config.yaml
model: "autoregressive pixel model"
layers: 6
norm_position: "res_post"
head_dim: 16
qk_norm: false
inner_norm: false
weight_decay: 0.2
Rows from block 3, named by matrix and row number. Rows with one number belong to one attention dimension. Each number is 128 + 32 x the weight over the matrix's rms, rounded and kept within 0 to 255. All counts start at 0.
# v: attention query, key and value (stacked) (model.blocks.3.attn.qkv.weight, 768x256, the v third), inputs 128-255
# proj: attention output (model.blocks.3.attn.proj.weight, 256x256, transposed), outputs 128-255
v.94 [127 125 115  84 155 133  88 120 156  97 108 170 164 151 148 122 142 115 153 105 131 110 125 121 152 152 140 111 139 136 147 128 124 191 114 119 137 136 119 165 132 121 151 108 120 113 123 153 144 200 148  90 128 127 165 130  86 162 157  94 112 122 133 163 121 162 140 142  85  91 118 170 124 146 158  87 128 147 162 169 128 118 123 111 173 106 151  65 127  48 129 186 109  90 145 178 116 143 146 149 125 115 175 163  66  93 136 134 112 144  72 148 159 183 126  96 118 165 150 112 116  78 126 122 148 143 142 146]
proj.94 [ 86 120 147 168 106 139 137 135 135 164  92 137 100 151 151 139 143 108  98  83 102 184 168 150 147 133 113 124 183 144  95  97 155  90 121 161 122 160 117 150 156 150 144 111 166  97 152 142 188 114 141 116 128 162 123 154 133 119 119 126 144 124 136  84 110 123 138 136 135 176  94 124 121 117 125 120 175 174  96 125 107 127 131 140 125 142 102 177 104 180 123  81 102  95 131 102  73 113  65 113 122 102 146 103 166 127 135 132 158  71 184 145  97  84 108 161 113  99 126 172  89 185 162 133 113 125  91 129]
v.95 [ 94 135 162 150 121 126 132 156 130 101 161 107 157 138 141 145 148 115 144 129 133 108 124 144 148 182 106 120 143 123 163 115 115 109  74 124 135 152 121 144 148 142  92 126 109 174 157 142 176 153  98 137 140 113  94 112 172 123 130  97 128 124 155 121 160 119  99 141 144 124 111 190 119 106 108 154 159 101 138 112 132 132 137 149 126 128 130  85 124  62 129 140 122 156 122  62 131 146 112  83 160 136  89 140 110  42 119 132 170  78  72 129 133 122 117 129 138  95 126 157 124 144 135 164 132 124 163 143]
proj.95 [175 146 124 100 124 136 154 114  86 150 143 193  82 119 114 128  77 136 152 150 129  95 105 113 135  87 154 132  92  94 131 157 148 159 185 104 152  71 174 138 137 116 181 123 126 162 181 127 100 140 138 110 142 158 156 116  78 105 163 186 124 131 138 117  85 111 117  94 150  84 134  84 141 126 156 171  96 138 159  80  97 159 142 137 143 121 141 153 117 197 204 157 145  85 158 158 143 125 144 129 147 167 108 104 122 146  51 143 112 171 141  88 140 117 130 171 104 115 172 132 117  70  92 132 133 115 112  90]
v.96 [ 83 128 129 115 197 120  99 150 151  90 165 138 137 106  97 154 202 142 139 111 159 138 131 126 152 145 128 135  90 161 143 139 109 140 115 101 100 146 123 115 112 118 139 128  71  74 163 178 109 204  85  89 109 150 137 127 154 155 117 145 142  75 143 113 126 138 146 119 188  94 123 132 122 150 122  37 135 121 216 135  85 106 114 126 165  85 104 105 127  60 147 140 109 142 143 120 175 110 134 149 145  67 150 148 102  89 158 128 117  77  72 127 162 182 122  96 145 129 152 141 143 117 164 127 133 133 100 108]
proj.96 [169 139 100  80 115  73 120 125  88  90 101 123 105 201 186 134 118 155 118 120 127 148 159 165 133 144 131  97 124 124 158 170 133 156 121 147  85 119 143 164 113 134 140 131 136 104 101 120 122 168 133 198 145  75 103 169 141 142 149  92  94 197  84 149  72 117 151 128 113 132 138 114 153 114 183 134 164 120 144 155 193 121 108  84 125 171 136 148 130 142 109 163  71 148 150 104 175 164 150 106 124 140 126 130 154  97 159 121 138 158 140 174  93 157 177  84  86 106 129 142 107 125 164 104 136 117 159 162]
v.97 [103 119  57 141 108 110 145 115  98 116 123 110 128 139 173 104 133 131 118  90  48 141 128 120 137 102 109 132 149 131 110 136 135 101 150 133 174  76  78 137 129 148 134 131 102 104 145 129 114  76 119 130 127 124 157 131 137 165 109 142 107 154 175 132  94 139  90 130  68 147 153  85 139 161 111 194 156 125  81 165 142 117 131 150 115 142 166 117 159 192 131 162 131  79 122 157  83 131 121 155 112 123 131 103 120 145  93 136 135 160 181 145 149 164 132 141  99 117 159 116  99 123 114 153 103 114 127 186]
proj.97 [167 136 177 135  93 160 106 116 160 149 135 143 127 114  74 181  71 106 159 148 192 148  84 188 127 120 123 141 138 133 113 131 103 103 138 132 138 163 171 114 136 131 119 135 101 155 147  80 141 165 214 121 149 143 182 126  55 140 148 128 174 128 199 100 149 129 135 100 160  62  91 160 149 102 156 155 113 118 128  86 109 155  92  87 139 100  44 140 145  79  87 109 129  55 126  92 144 184 105  96 143 174 118 149 124 148 166  98 115 134  87  92 152 142 115 178 164 132 134 120 192 162  49 118 163 121 106 108]
v.98 [169 102 159 116 128 116 119 146 155 102 108  65 117 111 104 163 129 127  93 113 155 159 183 113 144 116 110 116 133 126 135 167 112 176 121 127 147 128 158 124 128 117 151 123 147 115  85 102 179 106 143 143 110 136 147 133 127 156 109  88 139 167 147 105  85 111  72 118  99 189 121  95 117 150 129 151 146 150 144  84  99  29 127 106 118 130 101 119 141  92 139 156 130 154 166 134 114 120 148 158  95 141 111 126 169 197  94 140 177 119  74 128 141 171 127 124 100 149 114  96  76 145  83 117 107 160 132 130]
proj.98 [153 123 129 135 126 118 134 113 146 142 145 176 179 139 139 133 124  89 175 101 139 138 145 150 202  71 162 167 129 115 138 100 148 144 116 118 110 175 129 137  75  85 125 184 147  68 110 142  86 127 122 144 124 179  93  92 117 146 157 121 169 111  80 111 131 155 127 101 142  95 112 138 124 145 131  96 188 105 156 152 147 110 138 155 123 191 140 119  96 145 146 104 168  63  99 122 137 102 113 106 118 125 121 126 129  71 119 119  90  89 136 141 113  77  84  91 118 109 114 159 152 149 156 117 104 103 103 121]
v.99 [172 141 161 155 122 109 141 113 156 194 103 196 134 107 127 110 106 138 136 117 117 109 117  97 106 161 147 121 124 126 123 129 170 162 134 130 147 172 138  85 207 121 104 117  90 130 129 120 140 157 130 133 145 144 143 128 131 118 149 141 104 105 100 160 149 113 150 120 115 107 104  93 146 131 135 155 136 134 134 146  95 102 119 132 154  82 119 114 103 137 110 124 151 152 125 173 144 125 144 117 101 128 150 113 110 105 133 109 115 127 133 141 122 101 149  99 147 122 127 157 170 129 160  63 150 102 111 137]
proj.99 [131 150  98 138 122 171  79  93 140 118 160  95  72 136 117 173 129 153  78 145 141 103 106  90 116 127 107 125 118 119 119 123 113 132 121  97 119 112 107 140 117 109 156  99 118 154 131 102 130 119 143  96 126 109 135 127 130  87 104 137 137 134 154 143 136 122 112 123 173 158 139 128 108 147 116 145 115 118 129 120 105 123 169 130 126 144  85 171 133 125 126 154 132 156 106 144 135 136 117 150 128 138 121 164 136 144 139 109 109 150 138 157 143 149 137 168 126 146 143 111 136  95 106 126 145 130 130 142]
v.100 [150 113 128 178 137  67 106 139  82 111 130 112 108 150 100 153 134  94 113 152 129 122 117 145 126 101 130  94  95 112 118 122 100 163 120 110 102 132 179 135  44 141 117 115 167  83 130 156 168  76 184 118 126 112 121  93 174 186 122 142 136  93 107 140 195 146 107 149 144 101 149 209 118  90 153  99 140 119 104 204 138 102 124 128 176 103 138 168 139 104 171 169 109 100 101 175 152 135 123  63 158 158 152 141 138 145 135 129 154 112 161  68 151 148 143 139 133 129  93 134 131 174 143 127 111 103 150 136]
proj.100 [ 90 160 101 117 109 143 122 116 123 184 106 148 106 138 142 119 178 160  85 114 121 108 136 114  88 153 110 158 163 106 128 138 142  66 149 188 159  67 132 130 176 138  94 156  83 118 180 132 124  79 132  88 156 124 172 200 146 118 125 102 100 110 109  70 137 102 174 176 157 132 102  80 131 133 132 206 121 164 116 103 166 178 116 173  79 112 141 166 125 104 133 118 125 103 137  44  74 108 144 178 144 129 164  39 105  90  85 145 120 136 111  89 163 123 140 113 151 105 158 138 128 124 158 173 132 148 138 128]
v.101 [237 134 167 155 140 123 110 137 138 151 121 112 110 162  59 111  88 127 160 121  77  54 139 107 131 114 129 112 153  96 125 154 130 169 138 137 121 159 127 134 160  95 149 109  96  99 181  82 241 111 203 130 149 114 112 104 171  89 154 152 134 116 116 150 169  99  94 129 136 126 153  91 122 124 152 125 115 140 174 165  37 124 120 116 126 106 105 162 116 103 139 142 121 175 112 144 152 120 169 108 118 218 125 122 123 168 100 117  98  90  85 121 143 119 116 134 123 140 162 121 124 155 147  60 156  81 139 142]
proj.101 [ 73 131 126 124 163 179 116 110 139 144 151 160 132 125 136 187 110 177  76 100 157  86 122  92 141  92 130 101  79 105 123 102 160 122 209  58  79 134 178 175 149 120 100 160 114 193  81  99  74  93  93  81 126 167 144 168 138  78 146 129 129 113 118 119 121 192 144 158 140 162 102 116 121 169 133 169 159  42 136 125 141 117 182 183  64 196 141 131 131  99 127 141 172 160 157 111 151 144  91 147 145  65 177 139 116  93 121 116  88 134 155 146  99 138 140 119  77 176 105 122 136 138 124 130 126 160 165 137]
v.102 [166 127  86 167 194  82  99 131 118 125 143 144  79 141 161 141 155 117 156  94 147 126 129 133 120 187 134 103  70 124  52 142 144 188 158  89 116 114 120 137  26 139 110 128 103  63 146 171 152  49 134 105 125 114 208 117 138 196 112 128  83 113 129 144 136 145  93 154  81 127 152 138 129 132 140 111 118 116 124 177  36  87 140 129 105 150 139 143 131 138 138 211 111  63 115 202 104 123 141 153 125 138 176 137  74 151  94 121 137 150 227  94 147 159 147  94 112 144 101 114 171 153 135  92 107 129 163 129]
proj.102 [154 140 106 118  60 128 121 114 101 154 111 100 157 167 160 148 138 175 118 133 176 121 114 140 141  58 109 149 143  93 138 117 104  67  93 200 193 115 133  94 171 142 140 105 102 138 107  54 140 117 169 137 154 130 118 152 198 176 124 125 122 104 146  74 145 108 211 141 158 158  65 155 133 134  86 192  95 147  96 123 167 135  69 105 141 148 116 156 118 106 143 100 146  99 132  60 107 129 130 121  96 142 157  93 108 147 159  92  87  95  80  89 157 136 166 114 170 133 158 147 135  70  73 164 122 150  93 110]
v.103 [116 123 123 130 159 107  99 145 105 114 153 187  94 170 130 135 107 146 176 111 117  68 127 154 112 176 142 150  67 134  52 129 115 141 149  84  82 107  94 187  30 128 138 145 108 100 120 124 167  97 141 134 127 126 122 115 147  89 124 118 201 126 159 111 145 104 142 117  98 137 134 188 123 132 133 153  95 150 122 134  39 205 134 131 145 159 100 119 107 188 132 167 148 100 127 130 115  79 133 175  94 107 175 139  88 117 169 128  57 144 150 160 181 121 109  67 136 123 138 132 126 214 143 137 123 185 155  98]
proj.103 [142 138 122 117 137 143 155  94  98 117 123 103 122 152 146 171 111 190 116 134 134 146 132  84 148  77 146  97 114 121 154 126 131 129 123 143 143 126 105  79 183 140 155  98 114 146 116  72 140 147 106 105 150 120 139 151 136 177 145 161 127 116  90 133 119 102 173 143 196 105 128 115 156 208  87  76  71  82 139 142 161 136 135 100  84 157 115 148 156  72 125 157 121 168 155 121 157 165 147  91 113 133 167 152 119 159 156 116 115 178 156 118 111 151 141 179 100 162 129 110 104 124 106 139  99 111 130 135]
v.104 [131 131 104  94 109 177 108 109 145 138  64 101 153 157 145  91 112 136 110 154 104 109 129 130 119  92 144 137 199 165 151 113  75  77 144 181 117 109 121 127 237 152 131 127 108  95 143 152 196 202 105 160 117 143 152 114  66 120 134  95  90 139 142 133 159 148 149 111 131  79 146 169 126 120 206 173 103 123 124 122 114 140 137 104 138  77 117  86  99  62  89 154 127 104 128 129 104 163 128 123  74  45 124 119 106 174 138 164  92  96 125 137 136 129 144 146 174 125 130 132 151  60 167 155 128 144 119 131]
proj.104 [137 139 155 181 142  85 237 152 123 110 134 161  91  87 113 157 134 130 130 142 123 139  92 126  99 147 145  96  92 135 149 129 163 133 138  74 152 125 147 113 102 116 162 150 135 115 119 134 149  89  88 100 206 121 174 131 157 168 153 143 148 106  86 112 126 124  93  88 156  95 123 178 107 129 111 109 145  64  76 107 180 160 158 107 127 148  94 163 195 138 162 100 129 159  86 156  93 164 165 149 170 148  82 142 161 129  19 146 127 148 123 120 115  47  95  88 108  81 130 175 132  59 107  75 143 137 160 134]
v.105 [103 127  87 103 123  92 169 136 144 167 101 137 125  73 179 119 178 125  91  88 100 148 196 122 138 169 128 128 144 156 139 134 186 125 111 129 135 107 176 110 180 156 126 135 164 187 172 129  74 117 126 108 124 129 103 125 160 125 127 124  35 106  94 173 133 148 156 149 117  85 137  86 104 138  80  57 158 175  90  83 173  95 128 125 126  68 144 152 143 148 136 122 128  97 126 202 117 182 129  91  95 119 126 116 170  93  97  88 156 171 100 113 115  98 158 164 147 156 110 114 165 113 123  75 137  94 170 109]
proj.105 [ 94 141 183 114  95 129  60 161 150 140 132  94 157 143  76  69 155 136 124 162 117 112 134 137 108 127  72 164 168 154 134 175 118 107 123 162 135 104 126 129 105 121  86  96 109 128 105 150 133 140 201 157  69 120 142 104 126  40 117 142 127 144 174 136 150 128 139 114  56 121 136 134 132  74 146 177 165 169 134 124 110 147 124 147 165 106 147  98  80 137 113  51 162 122 156 101 169 103 136 147 132 127 127 128 105  96 141 128 125  63 138 100 172 130 109  75 115 115 157 149 109 105 137 121 179 137 104  89]
v.106 [ 59 136 156 196 141 144 157 134 102 101 147 100 124 142 123 214  82 128 146  96 149 117 108 153 125 126 117 153 116 136  85 132 140 138 132 114 144 124 143 170 112 122 139 139 123 222 105  99 122 108 109 129 138  97 144 117 108 132 122 113  99 135 183  93 123  85 127 130 115 171  91 187 124 127  94 180 108 102  77  90 157 188 131 140 181 165 130 100 102 205 157 128 132  77 132  85 167  84 128 130 139 106 129 146 117 126  72 142 105 160 153 115 128 115 103 191 123 170 116 130 120 151 147 174 111 169  83  72]
proj.106 [149 116 136  83 191 132 103 130  94 107  84 112 119 106 173  80 145 117 127 153 140 150 102 148 159 138 173 148 119 117 155 126  70 110  53 160 123 132  46  96 141 154 155 113  94 100 138 153 141  71 124 136 144 174 135 111 113 192 106 151 133 131 110 115 135 120 144 131  41  93 163  49 124 106 153  71 105 191 156 113 136  65 115  89  88  90 153  99 144  82 166 131 112 147 137 116  35 142 142  91  96 142 102 107 115 143 165 165 193  88 125 109 117 135 127  86 144 162 165 125 107 115  97 185 124 109 167 130]
v.107 [158 130 102 170 105  74 119 134 103 156 140 138 112 171 105  47 125 127 149 130 100  96 107 150  91  72 126  92 105  90  76  72 111  58 124 128 131 196 123 144  93 103 140 134 147  80 121  80 127 117  64 162 144  92  83 140 122 116 155 119 195  90 172 116 111 147 165 127 135 116 147 100 125 114 151  34 110 113 151 117 139 174 125 119 127 118 139 153 120 174 115 124 138 164 115  95 147  79 132 145 154 130 146 130  93 107 129 117  53 142 186  70 100 101  93  84 146 145 161 134 166 186 139 173 132 148 133 130]
proj.107 [113  99 142  88 139  85 193 132  92 109 118 160 139  78 173 106 154 134 158  82 143 127 158 121 150 186 104 112 126 144 161 185 123 117 198 152 128 110 108 122 185 156  74 103 159 179 151 107 120 111  67 127 126 102 184 118 159 121  99 171 105 160 125 125 136 123 151 175  81 125 152 143 121  98 102 112 100 120 103 139 172 187 127 141  45 122 168 119  97  73 132 178  98 140 144 137 147 186 128 125 103 118 181 135 114 180 178 174 181 177 135 156  86 179 131 116 115 133 142 116 130  99 105  93  71 120 157  75]
v.108 [137 118 161 151 123 135 143 125 118 123 120  82 124 122  99 134  87 171 190 200 152  93 117  97 110 159 125  95  73  81 120 167 147 168 136 101 122 155 206 123 128 110 119 126 138 188 120 141 118 152 113 128 142 129 159 109 117 153 144 135  75 110 119 131  72 108 101 151 164 142 131 140 141 133 152  96 145 171 167 117  73 158 119 125 141 106 107 135 165  82 130 129 110 152 115 111 157  89 123 150 135 168 185 126 223 170 154 110 139 121 155  96  68 114 102  93  92  97 113 105 119 150 103 106 143 130 164  74]
proj.108 [137 116 102 106 114 175 102  85 123 127 142 168 117 142 150 110 170 129  54 106 116  82 139 111 128  96 103 126 159 122 142  94 133 105  84 124 122 106  92 106 109 128 132 139 153 119  98  85 150 128 103 137 102 114  71 163 206  81  86 144  94  93 112 152 158 160 147 177 178 168 140 143 112 157 122 138  70  79 107 140 116 140 143 131 103 159 137 170 122 211  97 139 123 160 150 164 130 112 118 126 120 145 106 166 112 149 153 122 120 145 119 143 131 127 187 135 165 155 117 139 151 107 162 136 112 130 109 182]
v.109 [ 45 116  80  88 124 141 141 152 118  42 152  73 119  95 102 155 144 167  84 158  91 128 113 152 180 118 116 161 146 138 173 132 109  53 106 117 100  80 125 168  78 139 154 147 149 150 162 179  96 121 159 109 151 141  76 133 194 106  99 148 214 131 142 130 102 130 135 157 165 130 103 190 135 130 109  37  94 148 162 137 149 171 124 131 104  95 130 152 157 135 159 102 122 146 142 123 119 132 100 144 138 126 130 139 179 137 152 137 119 140 135 128 137 162 101 125 112  86 132 130 107 165  69 140 129 122 180 108]
proj.109 [118 160 163 102 119 110  84 121 149 173 110 150 137 166  91  84 112 134 130 117  65 159 139 111 111 144 133 110 119 137 116 163 160 156 123 153 143 103 149 122 143 112  84 133 122 144 113 111 151 161 145 124  83 110 146 122 113 104 141 150  67 113 143 142 145 101 147 142 128  92 199  95 146 172 174 125 124 114 124 103 126 175 114 141 153  96 148 117 113 163 101 127 121 121 185  99 226 148 162 103 136 143 130 135 123 102 157 101 147 187 146 127 146 104 136 149 109 140  86 102  89 194 187 139 132 135 118 129]
v.110 [149 121 160 123 137 116 121 136 118 140 127 178 107 136 131 172 135 107 131 108 123 103 178 168 117 145 144 146 111 139  91 109 130 176  93 105  80 118 153 148  31 134 138 131 194 135 103 125 143  87 168 122 133 127  51 122 146 110 121 102 142 114 110 132 165  96 150 127 121 127 125 161 114 110  88 108 130 165 135 109 156 128 146 125 173 159 101 163  90 189 141 141 146 139 129 142 130 124 126  87 103 140 129 128 160  97 107 121 114 147  77 121 179 133 139 109 158 150 109 138 128 223 149 144 124 158 144 120]
proj.110 [ 63 129 161 100 146 122 147 158 115 145 144 114 153 146 128 103 143 171 131 144 103 121 176  83 125 111 132 158 155 126 163 149 139 118 114 165 112 110 107  91 161 124  96  94 126 111 169 140 108 107 110 126  99 121 134 139 120 112 151 143 152 118  75 120 119 104 189 120 133  94 167  90 129 163 103  99 130 166 170 158 149 164 145 182  83 134 190 104 109  60 162 108 163 145 137 104 132  82 153 124 145 113 205  96 102  83 137 148 115 118 181  96 136 123 105 131  74 152 154 101  71 142 180 171 114 113 139 111]
v.111 [143 141 146 122 176 189 139 125 132 127 133 124 124 109 155  91 118 127 156 197 215 140  79 122 123 145 124 116 116  93 140 127 123 107 120 153 133 149 127 116 127 123 102 142  97 146 144 171  80 122 115 116 125 130 158 122 102 109 131 122 150 148 110 135  90 149 109 151 166 145 122 115 132 114 160 116  77  86 202 136 124 149 138 132  69 139 128 139 130  70 111  67 122 177 140  61 128  89 124 148 184 139 135 142  92 178 114 131 130 128 180 111  62 120 118  88 112 108  89 140 140  30 104  92 133 128 137  95]
proj.111 [141  90  66 160  81  81 127 139 116 127 131 105 140 134 145 103 156 134 111  85  92  78 113 104 126 132 147 104 117 115 125 126 150 168 112 117 150 122 150 138 133 131 130 109 195 134  87 119 153  94  73 186 117 118  64 102 220 171 111 106  37  74 150 119 161 118 131 158 114 229 127 153 117 106  65 155 102 153  78 161  97 105  89 103 159 150 180 113 107 195 155 151 104 139 107 191  99 113 139 148  76 139  92 119 169 172 128 134 132 103  87 130 112  97 172  91 150 123 108 132 107 116 125 127  93 133 116 124]
v.112 [109 125 152  95 173 140 148 130 165  83 114 120 123 166 102 169 149 161 132 106  67 149  39 132 148 132 147 168 146 202  81 124 107  70  95 157  82  68  82 102  91 162 157 133 133  72  77  85 124 111 155 113 114 160 111 171 106 115 140 173 136 103 173 117  75 142 127 118 127  87 136 149 144 157 134  99 132 141 168 119  87 119 109  97  81 135 133 120  70 157 136  99 129 115 143 173 154 147 159 169  96 102 124 110 170 143 169 134  47 134 117 199 231 156 137  94 117 139 103 143  30 138  92 147 164 144 118 133]
proj.112 [133 133  90 142  84 113 115 114 107 133  86 173 111 126 166  58 182  67  86 105 178  96 169 165 151  93 115 111  46  78 126 214 149 201 111 143 148 198 118 131 121 106 113 177 187  48 210 160 179 167  94 174 103 150  41 126 116  97 132  57 136 133 182 132 132 134 155 165  62 114 142  85 113  83 130 182 144 175 125 182 173 187 184 153 224 122 142 112 194  24 173 114 155 110  75  96  35 109  58 142  81  60 149 150  86 145 131 112 116 157  90 105  50  62  96 139 108 107 189 175 206 184 120 192 127 139 138  95]
v.113 [109 125 167  15  80 108  68 117 167  63 116 126 125 104  74 139 117 122 205 162 180 123  94 141 162 131 147 117 101 102 140 145  89 169  28 181 121 127 114 140 137 147 138 127 194 193  72 105 165 241 127 182 110 122 141 118 142  86 121  93 192 146  55 125 131 106 187 111 154 112 140 132 121 143 163 135 174 183 117 147 139 197  76 107 195 116 136 101  64 116 122 112 124 111 130 176 118 179  97 136  82 118 149 154 133  88 160  84 182 156 116 165 108  80 113  61 157 140  90 131 136  86  81 129 137 159 143 121]
proj.113 [170 127  95 122 154 185 177 128 102 120 136 154 162 124 154 123  77 128  70 125 151 134 160  95 113 107  39 113 141 125 174 154 138 117 157 117 100 138 167 100 182 139 121 150 122  90 184 153 120  85 124 106  95 133 157 112 143 151 151 138  99 131 199  93 165 135 169 110   2 115 113  39 103  87 106 136  92 142 119 110 143  95 138 125  75  71 108 140 135 109 165 126 139 110 179 158 116 137 172 158 133  99 161 124 162 164 114 184 118  64  41 110 117 114 131 162 107 158 184  96 124 124 138 144 123 128 100  99]
v.114 [104 132 108 106 145 144 119 151  91 120 113 142 164 103 142 134 159 153  96  89  84  99 160 136 143 167 107 184 132 187 151 163 182 118 207  93 120  84 161 128 149 104 120 131 149 159 147 117  81 127 141  66 124 151  89 163 152 140  98 149  67 143 141 137 150 145  99 146 127  91 104 146 127 114  91 144 171 111 151 129 104  56 135 134 123  96 135  91 222 139 111 144  88 136 153  92 106  91 120 130 153 132 124 111 150 111 124 172 150 107  86 112 162 149 155 140 124 141 195 136 115 160 170 142 120 105 131  94]
proj.114 [129 144 133 146 120 177 104 101 157 127 146  97  62 140 111 154 144 135 116 146 126 134 131  95 107 106 137 127 122 109 117 103 131 135 117 122 142 139 104 125 113 112 142 127 121 108 146 109 144 153 129 117 140 114 126 131 120 102 106 138 138 119  83 146 115  97 126 141 234 130 129 114 125 172 105 107  79 108 114 143 111 157 161 127 148 155  96 166 131 144 121 144 123 160 111 125 144 103 111 131 140 127 119 162 139 123 132 101 122 175 178 136 132 118 137 169 158 108  93 144 128 145 141 131 110 140 119 162]
v.115 [147 122 124 148 125 119 217 126 177 121  99 140 125 101 139 129  69 123 141 164  97 195 182 132 118  76 140 101 156 150 127 109  97  86 137  81 164 111 143  49 128 129 146 119 163  76 144 201 103  96 146 114 136 112  86 179  99 154 148 122 134 150 103 136  67 121  86 119 113 152 143 175  98 143 115  65  69 158 109 127 138 141 105 109 139 108 136 211  80 145 121  52 153 132 117 197 181 161 146 115  86 164 117 127 149 128  86 129  96 135 127 119 126 113 126 136  98 168  91 143 113 133 112  86 100 115  94 123]
proj.115 [ 77 149 114  81 106 128 105 123 148 144 104 145 125 115  94 117 157 124  92 115 139  89 134 110 175 184 108 167 158 103 138 120 133 162 131 142  97 126 166 203 143 132 123 171  96 149 110  65 131 133 131  94 116 149 133 153 111 116 116  71 120 128 169 133 173 179 200 106 114 112 144  60 105  82 158 161 187 151 144 132 146  90 166 141 164 150 120  52 190 178 108 192 132 133 124  81 121  30 109 164 163 106 115 145 175 137 126 114 168 148  90  92 159 153 120 115 171 117 111  28 125 112 158 144 157 139 130 138]
v.116 [199 126 125  76 140 105 101 138 146 138 107 120 145 110 127 118 129 159 216 154 121 104 129 139 122 145 154 132  95 162  80 159 122 125 133 136 108  92 138  96 121 104 111 113 168 130 138 140  89 165 146 117 122 124 111 208 147 127  50 121  33 155  69  93  84 130 108 123 143 130 161 123 121 144 141 130 163 152 163 138  61 143  73 126 167  75 120 120 144 137 112 128 127 133 131 199  86 126 130 147 106 198 172 103 173 119 146  92 120  86 114 128 157 112 168  88 123 211 159 106 165 113  81 104 106 114 142 119]
proj.116 [109 129 151 113 117 173 119  82 135  66 144 103 103 114 140 163 106 125  73 116 145 119 174  66 129  99 153 114 140 113 164 139 129 156 172 110 139 173 146 186 146 123 132 138 125 139 162  81 148 147 130  98 131 145 158  78 102  74 123 120 166 114 156 146 161 139 181 116 137 124 125  92 139  95  93 124  79  97  93 124 160 143 166 136 125 164 178 100 135 108  98 135  73 161 141  87 194  99  99 123 168  99 116 143 135 151 102 143 197 184 154  94 112  94 120 142 172  77 123 103  97 173 178 136 117 143  91 148]
v.117 [112 131  74 128 137 102 101 116  62 130 157 159 130 133 117 138 170 134  51  92 133  66 136 109 152 171 120 157 121  95 149 162 183 179 106 221  77 112 144 170 105 126 116 136 131 191 122 112  61 108 154 160  72 163 102  95 138 110  83 131 145 111 142 149 140 145 149 127 141  91 126  63 125 118 141 164 166 134 154 146 138  96 144 143 105 118 114  81 196 170 142 148 117 115 127  97  80 120 108 136 152 113 152  88 132 160 100 115 162 147  67 122 205 137 137 134 159 112 137  61 142 143 115 109 152  96 115 146]
proj.117 [145 102 174 152 133 142 140 141 147 117 138  83 111 110 154 147  90 122 190 190 165 154 166 167 132  91 180 107 129 163 134 136 160  90 132  69 149 151 113 130 122 115 152 102 137  39 179 173 214 149  81 167 173  98 166 131 104 149 101 153 124 129  72 138  83 106 106 138 146 141  79 140 114 140  72  54  84 104  42 148  55 151 126 121 118 146 146 167  91 108  91 101 113 150 109 161 143 170  70 110 111 141  94 106  92 139 167 151  92 112 198 174 122 122 133  73  94 142  86 248 150 137 136 133  71 161 153 116]
v.118 [ 85 127 113 201 148 111 217 147  86 163 166 136 126 124 153 129 107 126  70 139 125 104 165 157  97 159  93 150  74 100 130 127 121  96 174  96 109 100 145 134 113 119 107 116  88 124 125 133  39  76 131 134 191 102  88 136 169 149  91 156  81 155 114  11 138 117 110 126  96 149 125 158 118 103 125 142  92 130  75  96  74 111 111 145 148 167 127 113 144 177 127 154 165 130 109  83 139 117 115 125 152  90  85 115 145  97 158 154 144  61 145 106 140  97  71 167 143 112 119 169 103 210 168 120 123 102 123  98]
proj.118 [170 151 119 124 119 122  78 131 142 113 116 166 155 133  70 196 117 175 175 129  72 159  61 110 159 149 162  98 162 146  97 113 122 129  41 183 178  80  75 106  81 128 147  91 104 120  51 126 186 210 132 144 102 117 151 151 140 149 159  75 228  80  91 172 153 110 110  94 175 111 129 189 145 168 114 165 174 111 190 129 147 101 145 137 152  90 131 177 122 114 122 103 139  90 151 189 104 103 149 125 123 199 146 150 107 170 150 102 152 201  91 139 118 192 121  70 114 189  72  49 161  35 113 134 161 153 130 158]
v.119 [144 120 121 136 143 121  33 122 124 128 123 130 110 147 137 123 125 111 217 149 171 153 128 135 129  78 151 128 118 110  81 108 116 167  91 146 102 156 119 113 102 135 140 129 152 106 107 192 184 124 101 117  68 125 151 101  98 154 130 113 201  74  98 183 167 137 174 110 145  89 120 146 113 106 173 122 160 161 120 137 218 185 146 126 165 130 134 156  71 109 135 159 127  71 103 119 120 115 116 125 152  96 185 122  60 115 114 108 136 156 190  87 128 120 147  91 163 132 123  88 221  89 175 226 128 173 105 135]
proj.119 [ 87 108  88 159 167 115 187 112 154 157 108 122 130 140 131  81  96 104  73 116 103 118 156 153  95 178  58 138 181  66 147 106 106  70 160 132 141 137  97  95 101 160 148 103 101 157 123  94  83  76 165 156 150 107 144 127 124 149 164 135  49 158 110 138 102 131 139 118 175 121 100 120  79 154 131  60  79  61 144 170 110 114  71 136 112 167  92 144 161 165 153 144 130 162 143 133 149 148 181 149 100 167 112 112 106 108 124 145  61  61  92 166 183 165 106 142 121 143 210 165  68 164 186  32 143 104 115 153]
v.120 [ 73 117  70 118 121 119  94 140 144 106 190 129 107 144 111 122 137  62 198 128  67 206 134 130 104 110 132  28 146 103 119 128  94 130 148 121 170 166 104 183 130  93 106 104 159  80 154 116 167 142 135  87 160 135 130 150 146 143 163 115 135 125 105 143  85 118 109 116 115  86 137 111 111 152 145  88 109 101 120 147 164 144 106 122 158 124 159 141 188 144 140 175 135 158 122 132 172 145 102 117 105 172 138 129  55 159  56 129 167 152 179 120  92 117 138 143  76 102 152 177 163 103 100 163  97  92 209 189]
proj.120 [152 129 128 195 147  91 160 132  35  98 138 133 164  90 137 200 146 150 106 114 173  90  96 140 141 132 133 120 128 172 102 125 206  99  99 115  37  67 129 130 154 156 110 134 152 133  96 126 117 141 108 126 139 124 136 177 167 155  72 157 186  62 163 136 170 181 111 123 159 133 100 185 126 154 118 193 113 110 132 129 116 142 162  91  54 135  49 112  86 110  96 113 198 102 154 107  16 190 163 147 115 150 168 101 140 185 215 143 117  67  96 154 153 136 111  86  73 173  94 105 127 103  85 173 158 174  86  99]